A small image flow-matching model, trained from scratch.
Data: trained on aerial photos of the United States (SatlasPretrain), 203450 training examples, 7.9 epochs.
Rows from block 2 of a small image flow-matching model, named by matrix and row number. Rows with one number belong to one neuron. Each number is 128 + 24 x the weight over its row's rms, rounded and kept within 0 to 255. All counts start at 0. Numbers have three digits each. After the name is the row's rms in percent of the matrix's.
After each neuron's rows are labels from the 100 images, of 14976 (inputs lightly noised), where the neuron reaches its largest size: "peak on" is the class under the peak. Only what is clearly more common there than usual is listed. The data: aerial photos of the United States (SatlasPretrain).
# gate: MLP gate (model.blocks.2.mlp.gate.weight, 384x192), inputs 96-191
# fc1: MLP up (model.blocks.2.mlp.fc1.weight, 384x192), inputs 96-191
# fc2: MLP down (model.blocks.2.mlp.fc2.weight, 192x384, transposed), outputs 96-191

gate.29 092:109118116135142157207137101136126109124143183118106121077095136113154138149165155100125107139120121137076158104142141094129157136121125129128126165104098118086087114180126166115107136141113117152124156187094133099118139094112106150123111150091144115112105092142142106143106139130151123141
fc1.29 127:105118139151132101188135107150167114139091186103150096126086159109137099152139138121124118100114086149125140122108131185084140142151149116128133127122163121129126148102081137112123184111122134132136119130124127112134126140110140136114129166124117125142105198133132120072107162164126096104
fc2.29 101:159144136091138106147103140072086162118130145121177103105174120087118147150150091147140157152134100099134103116101171165144118158130161088140101107120145107118164091099117082118159103159127112146144155159114106123139135174159171108114129154152161091081135194146131143153070141148110103111
peak on: crop field

gate.11 091:113108134153127121118152133095169120089138118131109123163121150119120125135132116141144092143117082125149112133134109129116124172168096109112137133069125094143119159134132127126131115138150103149138079115203117137103103165153091086139149142114161111137083113157108105114159110131119074147
fc1.11 103:111135118110148117163106158128125125152107173113106111092135126122131094119142112103117156146159105141141141123198154180119113052121141141095161110142134195150153153092134099125160134141136146095111118118071112136118135107125157119140153114144081162120155135123130127147135147094164158152
fc2.11 089:157140141135102140072137102127134133088110109130139121140160100104122091124136107098147143115131148139145124143122119148124114162147156117115255139051131148122150109124128157141120114238124129139118082117136152173139128146102133148143132155159088106115131115105099089126099121138140149091
peak on: crop field

gate.379 090:140115127145153138162068168141153129138113139093103146133122167114156123153154079174148155099129113133140105140150134110104128144131130100130136095124104121133121124125109102115155126137183155177127103135122162112101128134117152101135095099139131153126117089154156112133161140090204125153
fc1.379 086:123134121070122128157112149143163097134117155120081116134135070103174176133120155106104116118172176121113175163126134121121113133124147128125119107114119125151089137159133164099117153112108109149113112113100151145148127095172138132105144171121138158126139123120130105174152095123139149125
fc2.379 091:162101161064171160126085120137165126134137137149111104146159093141155165085106121122141119117168157117128124146135112111107124161107116176135109132135130124140111124159139123147127123125162147098118121138116141101121136147158112116166096162144099141129121109162141163136133131178150125189
peak on: building

gate.71 096:112164089103134176086106142170121139117154189104113121167092134131121139127111131077118124129118129112136140113092092155137127130118155126132128147142105120112136098080160146156078148125071087112129145141105112137135081100135170156167084162098133159137133086123106121164139144187138138162
fc1.71 120:156143093175134127127106100144100140127137112089122107097111147111109142138165124153113150123141130155102080138148131119138108156120128126090124195133124130097118115171143140152135138143120137147119103162118112127128115099144127082144121077128136175171139114118131121143159116144131193161
fc2.71 101:142116115108126136153165166089146118138123093123091103131184099087127164121144107136111159131072090135117099097136119132132147111135127091144132099124125097113134143083155148149119098133104153086108176158179128135153131130133107128146148173147156126104138140124169122141123117151160163134
peak on: crop field

gate.358 115:136141124125141142169138113129123146115133147105133142038160119143116157131095111124116115166161135138142109119181127119148135125150102108064134101127144114097109133129164140111127132116166131139112132159144096129127166127119158133151138068114138117141127077140127126146122163100133134165
fc1.358 122:101134110107154143147148118190128152108139108147141146136153113140122143155086124125153113149132144139123148094133149120132149145130098123105127131159143138115101117159119153102112109123143108165102107146122182122132120118167175133130113096110122133144134053070137106080142115082133130169
fc2.358 110:133109130132165169115135110128133147122110089117153142146098170119122141118176114129140126119121137127134127136139076100179110091124157147118125154125129115145115135054083110127124160122141156139115178139149109144123123121110167097137106154104147097101125131076135150089123146105147133098
peak on: building

gate.253 110:120166138121124126087119126128142130141127149142182076111169090141132126135087101149106138144170120104147125113134144125121106133133153084120102151159155119112149156125145107149134107110152130129132157150152134117097151135160134195155095147125156129103108111164145093093118114145130148089
fc1.253 123:176126097165144108166160118135112125153115161083146106123098097116131135114141106154115148132080116173115139132129120163121140117104129122144146093093086110130143157129113122100108120128119130178156106105125146166147098157094070084082132089152138124106104148124116099132128140161099126151
fc2.253 101:090120084139115129161118145087105097111142111119131149110155119127111093170148140132146160124158129121106121124104135169120105139129127127138149115138158124119178105150149154104113068127165111126151101209136138121139133179163133121125100146130108113152135111154084139108147123141137116132
peak on: crop field

gate.203 101:112130137093141187131162134086142115137124126113074123107115173126146123155143146094136147122141130099119131092119144149100119136130153109144150126137087118094138133135117128093123128116116134111146136132106158111118097105154135156139157158156163095124144082083165102155097077131139112132
fc1.203 106:153157109152159092126127072097116137126138138114160142129144105126116141129126142155138077135132108161127092160129123127185138138145054088114128124108163142193113103114163147175093121117115154168128116144116129117115150144114099101119144114114115133124133103128111127124164122140142122167
fc2.203 109:108087111093150083153124170135112121122115122122103128144089196129150149109115113084159144161114133075129163134129134118126126121088109156116100125155130144144093170085094119136134165135170185143132134137179136134153126135098104125139130126113129122108130108125128136143116121149123121102
peak on: crop field

gate.226 038:144121135110132128143144147119137132103186110112121107146132171141138120146190111149092094127097092149104106105157104130152173185097079102128125116125146121147124131161181131141101126137164122106125114167111081147125130119155089086116146151113115106126139072083107127139140140161135122156
fc1.226 043:157098098142117149109093111072096132124158123169093087143173106160119123130111103149138142100124166123146105134147152121138122113135098158050133181143143112122074140107125096095134122121125092120124123180125123178142135115086119189151147150111113133100152080147140090117118102126095150096
fc2.226 045:059138121159149158106049096109045145113142174127165150147081167099169168138130100084129123165160117143131128094128100106151127132122128110084127104122094100102100135135137193112108118120106101124130131076087094146119131151111140131104122148132089161127131085114110119130141100151153102116
peak on: crop field

gate.331 105:155144116127136098110165131149128155119158128055116151133152153124131122124127118162157109120125170148108110113106125109130129149101126123097121142128070139147140116123118138146090112130157136127076112158113087090102136110137129136065127129140109097095172103130125114131128195121146146155
fc1.331 134:108136106136135106161119102127152117120090167179156095143130134123141112101093143145135123133111113134123151177121139137155119133122108186158135126154148140129091118115124169138126117129077111111122121091130109153168125146125095151108142106103100140138107186122108121144108155134116065093
fc2.331 104:127098120098102070117137164125081155139128146183155145143127107157158168144063110103125126123106153122148163173136169091108103139172137142101113098103150110137111103074121106158159088135130104148104148111133169126164129103126127119162145099108145141138130128113107128132090078134092085106
peak on: building

gate.286 130:146129125122157118135141095154105152121112138105146148114094090158147146145096113125115134104123149135148096089092120112131142120121106163112139098138126140082115121119146066114108105119115146132132144160145154148187118116157117099079148082138112168136109094125099111113093156131118122114
fc1.286 112:092116135147138151160141089165136112143131156144149138150103101159111143127100179116132139152125156162162143124122104135173173145128099150110120099156105124136102080129135123153143171130144155164140147135089123134132110155115090119112117091158091139150109098166125125127116139128134138135
fc2.286 120:099140093129162146175129177089140102118142127115143120112112148102144150138156138154103113123114109159141146097129114115175093115160150128120127173103130100074090151072132114141126163143181122118097167157144107152128122145127116139120120147112153160109121141105102107128141143142127153095
peak on: building

gate.369 097:134105085138092117122083150127105122141120132108148104121162130130105125145098099094135144119110131095123116081140121136084116086120157165102133123159099129103079115079126140083102129127102086127134129124149160113142141127159125155114149112152143100111130166129121148165096139139099100132
fc1.369 079:117168147137155160138145098129126113128150111145123160138091154132156119100154125128125108129141141161136122157111139124152110145147121125121139115120144132158176118175118119160138127142146152142118112152112092150139140148081141106156126121122135163134151106128114116097125170147151164115
fc2.369 089:160135068085182126108124157120121134123117178120101118144106143122129140131145156124119116157152150134147127161164111129117109102085153155128127098133132151148152102068138169126138140128156114150114112158138117107155143150095172139094096155142161127129127174118134121072120183139135143103
peak on: building

gate.289 105:113137118129124138147139112140126164087111131122093062136162114126140105129136148105081159106140142155146081151138117106121144143166092206098129122127053157170089152078128113121155103131130156115111175133119110128143131135133141119147145146120120115122105126104125138142122127111139158139
fc1.289 105:130152116091147094127128111122133161088147129131119114119124099137155124130166158134175147147128123199128129122108103151109121101125101141086166110087102173123134123115116132122143101144122144112121059141120137118117125130164125107119142126109152081119140119114129128143122124126138132116
fc2.289 108:124142140124122107140134070108143169078086128153115129129150161128150120136117112142225128121121132130123137150126119131178142085128128070131085110091105135110105122152160138111103123170124154117158133131120127148118125113122084131134137114154109104180136140130159103127116134129129175115
peak on: building

gate.118 109:125158135076128120140125161149152126121143146107076132169103112139131155163122136100123102137149145112149132085084178140117122133098144121072127145132163120137126090139112138122108162106138131103086123153147128147096133101113135165142157175093097082118135093092122139140119109150129140153
fc1.118 116:133130135161143158122150138102102179112111085179185142126143117152121109118135120159125106100125122140138117201180074134131144120149113125152127125153115141146128156128113097120154089130139150161154124111142106148153128116134151116139110091119125156130106155145164115116126139078125108079
fc2.118 120:127153093146119147092134125145175094134163179092142136128073124132134111139088156164135144071138108132119118168105098110146105118097142156117125160109110152135124104091111113139111098121089112129110148125149084133128130084141107125123151107106103161167126143125093126116174127090118128106
peak on: crop field

gate.260 090:071137095121129115137149158067074142109089118105137107133107147124118153139144094163112124129129117133160106138106107127110103090122175135107130139114123146110111138105099122160153123099146105150137099083112126113087122151130168092153098102093105157108083113148088100186173146137094114114
fc1.260 092:121139155143154139082099120151163103111166116117107148140128137116178117115104145094120120119152129099109160098130147120098142161135110127125148132142124134140154095120139140106118131140126136105094125165121095138143148108152118147129150149130136113155129147137169155082084110106130188148
fc2.260 092:098106085076157181151117162112146183133158122106128157105104161116117127101132121125119124142128103141127136107113108163118116122089122131144146151129154137106159127135138165085123142157137139119141107190152140104128139127132118097154117148086130114154143124156149151123189130131121166161
peak on: building