From a checkpoint of a small image flow-matching model: moe expert_choice.
Rows from block 2, named by matrix and row number. Rows with one number belong to one neuron. Each number is 128 + 24 x the weight over its row's rms, rounded and kept within 0 to 255. All counts start at 0. Numbers have three digits each. After the name is the row's rms in percent of the matrix's.
# gate: MLP gate (model.blocks.2.mlp.gate.weight, 384x192), inputs 96-191
# fc1: MLP up (model.blocks.2.mlp.fc1.weight, 384x192), inputs 96-191
# fc2: MLP down (model.blocks.2.mlp.fc2.weight, 192x384, transposed), outputs 96-191
gate.22 070:192156127092102126138135143150128109167153110133108130119108131143122159118138159130129137148122127113123132159113132139132123139130133129120125110091145135123152129161138125121139116124168120121171183134152096138089129135093148139092120137153139118141112149157139166132149132095085064133
fc1.22 062:179142135116121122119140161186120165119153131145070119154088133155106190136152164135152132158133137160122144126128156173138097138164143129101136101099145150143151151110092083076159133129131125154155181150110119130116110175104177168084123139170144116118123113160122155136136158115106050112
fc2.22 066:108134138114099126168132128059114148106142141143119129162091159115131127133123116083129089153129115123119075134171148139116118120110145128156137125174130118152137140137106112105098178148184170143182082124096160094169131096100162125130144140172141098095122157107144123120112101145122079099
gate.23 108:133125092132061113137138147134133122111128113120117142161113111128120140109125151110115136108087151155111111145085097111100132133102169111083133145110104140107141155119109100137107124122149128134147091125136141141133123172130137168123127112130138106139121132124169129113135134132124114118
fc1.23 106:119134132108110127132130116141139107139166122095102129156139111136132122102137165106143124124089191134105087141098110128125131132115184113094132112097107138097144156123102073136120114128151128165124107128127149168132135157124132159111132112159132136134116130121145130128132119136113114138
fc2.23 112:120137123141144129150108157168114129065129123138126113145094088144126148137153134133113126117118149114127138145124152118102126162162118124114035111151125119133118142120134120114165142071144143145117145123111122157126127109156117135132128097136140122127119127086111099107120127119124138118
gate.24 104:143104119133086133135124158125132117060096152153170146126144090105131130124105144137114089131075081086143141119093121117117102166154158093174140113116168100185116105121143120133128108132127093163151103131171099093134092119137148166135112114122160092120150134122133110094124143139129158110
fc1.24 099:151097157139118169107147108123122122067088116129151118115151119129102138140135141116148134132132074123150148115101170118110118182144133118131137144090177107153127087129145122118134117135151092153196120124141114119125115074128147128107125111128189099117144150107096151102126137151123181102
fc2.24 094:114129144129067132132132157144152099255105130143123116136122162135165126118113138160074139145126136126106144114116130135135153088119106145128062140160145103174114115131123138114137117123126172163134121135098147123116116148147130110121125116138103147141131116135093118154136118119127111139
gate.25 086:110133118100132077104131147091131147120141152165145099158103083134102107107097111133118138121128133126117097104131139122123152122087157177161098111140135177139100104097079105120171093133162111119163172096077150133124166119093149112162130076125117086147121099146122135118140104151157084133
fc1.25 100:111156130097133112165103151142163139096168152152156155123101111167144130152092131150095178102120127120128084128091111138138114140143096151095141107152129178175074110099094113148129134109128140106128143114185127169145124181090143118157141110061157111100141105144140176130129129154135095136
fc2.25 085:092080145078129140060114115127137125126160165108139151102114179143110125145094125097091115151128143121138118119127120114106148087138149130109104141134124147136135158123116132182155128165084153131144092130116089142127130089102152127128144089125089103074125129132143100095126095106145074112
gate.26 108:101127095193148097155124140159146114114078149096120135080144102124167185132136129184155181146075129147128124173142108160101144138137117168128117142106116104077145128149132086175138160142115069145124119139139170097166107124204131158142131141137121119138139179150128133136120161097110142121
fc1.26 093:185125158075105116118119113146121125141113071131130111137125144126079057125080113056111097129171141113102134114143139128146112104130114109165133136140092117171093095116131152100139117120130180109111139126101100135097124106086125097141087128090132128146146108127119146103123091149126144124
fc2.26 095:136121095096102168138130171126180173130146126158117116115153103135180091134116107103168109162133112139140143150121139160109148124158118130133126109124169144157088131171111080101111158113125079138165122122074146106133124124067159124147110147131179115172127173152152127149145142103124158104
gate.27 041:127129157117162124112119130116139096110164152108103154105135106129122121123103107109143114133146120145159081141145124120120095174118119116114122161123112134118083106126103132144133130152100113122120163112105121167134129125122150094120111076149136152138104152150143083140092098157115105126
fc1.27 043:143105104137125136126092133151141153117107131129148100122134100133151121099196134142111173142155144115089141127114119153144112067139135104125166099105137138134156129110107113138101102128127137149144110130121116132119123114124114154155159117154151112128143156094108148073116173101118175100
fc2.27 047:163129109109131140128118186130141157115123097165117101122133180076087095108126157118161172151132116153140136094152141118135136188152123174110102130130111123120124100161125134142133136105125135127137062165166132111118125142129129103134113122081121121128128115112124148167109116117118091133
gate.28 110:117155130170153087079139119186089156109156101108164143116106117094112126113104145121074108096149136134111181113158178144117151165139125134122122120154081137077116131074129157121111107129163138115129123124116108143139126114131110103122147143100152151167093126137126166136117119144107108162
fc1.28 104:126127098116113150138137106091178107132124142150073124178150129129138132124113154101137170126090088108154101151130128138113127170085142123139129139110127137133090137153106141092126115116092125153091129128118136115105148168131115163155125097139094086124084112126150130179136133145106171098
fc2.28 100:154122152134130159148132203101126122123153126107112125120145160151137107128149114148115107110152136107136132139108104129139154102111134150151123125144120164170095113148118091062126140130121114110152161119110137133119116089151077106115135120088150187155140132159107153158155142108123134169
gate.30 109:177167128109124174162130143183095100121141124164090098119110161121141152143098154114132088095157119115143133123135119163082124130136169131141135127144177125110113104144120126109122124125135121127084134182168143111150157099135138123139139162130111085117093106108163130128135108164105102105
fc1.30 117:127029142124127162135133109142171144155095145178118137128136119132157049122090143157117132102107120114126146136120156117146114126136128141159127122117133134145107129121115113086146140118115122144165131107134143138136150143128119126146190132116095102113108091126150121106134111097149106109
fc2.30 111:098124178138105179152130120098138124112107093142142140119161122133119106131094115135154186137175149117129121116108121077099131072098152127119130143119135151115116107109114130174123124105149196130096110102093084123124135131138153127153082117066144134149137126171160174109157141097129135126
gate.31 097:096117103080127103133132160120150114147133153114088115103107087126165136123084149113122155141074123124149130107115128109120185137129118086113108114121051111116127124113142057125134127126163130121160129118110114128101134147137108147174164138181150118124117136133158109152113164135129136136
fc1.31 116:129141114139111132110164137087119121128156158143167104111138136125160145132136102142122105149120118120132129108114136122142161115179130121097134159090110120116103110121177138084148089132152124113134123094125123140117121154110113121157121103153128111159086131146102153127157116125102158118
fc2.31 089:163129112126131152130147116172148148116122126139132103122122121106105127119128178097112096112148148116149112107181100155128133154122133165112116112099118129087101153154110125122168099127089125123165116158134118158106132170074115110158127167186082105123136106129103177148135143104138126148
gate.32 099:125133128143145129141146148120126113128095120124150133128118090132147157128172163136138109085125137130099109143114126111141159132101111137156134136089088179116125135180150166110141133112095088161112139090104087134140144123160103134116153122120117131137108117176139152145135118146125113146
fc1.32 082:133145095119127154156097159139132128126099115151129136082135150109117109122088162092144148136170090128126218138114152112116089129119120108129140077151153119115139113104129072150205156141105123124104143125104168113173099136124152130138149139150163108156111168090121116086148127150141126116
fc2.32 093:131143174108128153126104114111171139141135107111111137085110110149105119142098115157154161111122119132181140109150119084143151095134160127122124179108075093100188115129114172170130155136131130123107120150137121109093121100111146156086149158172139111119110106155100132072127142112180132110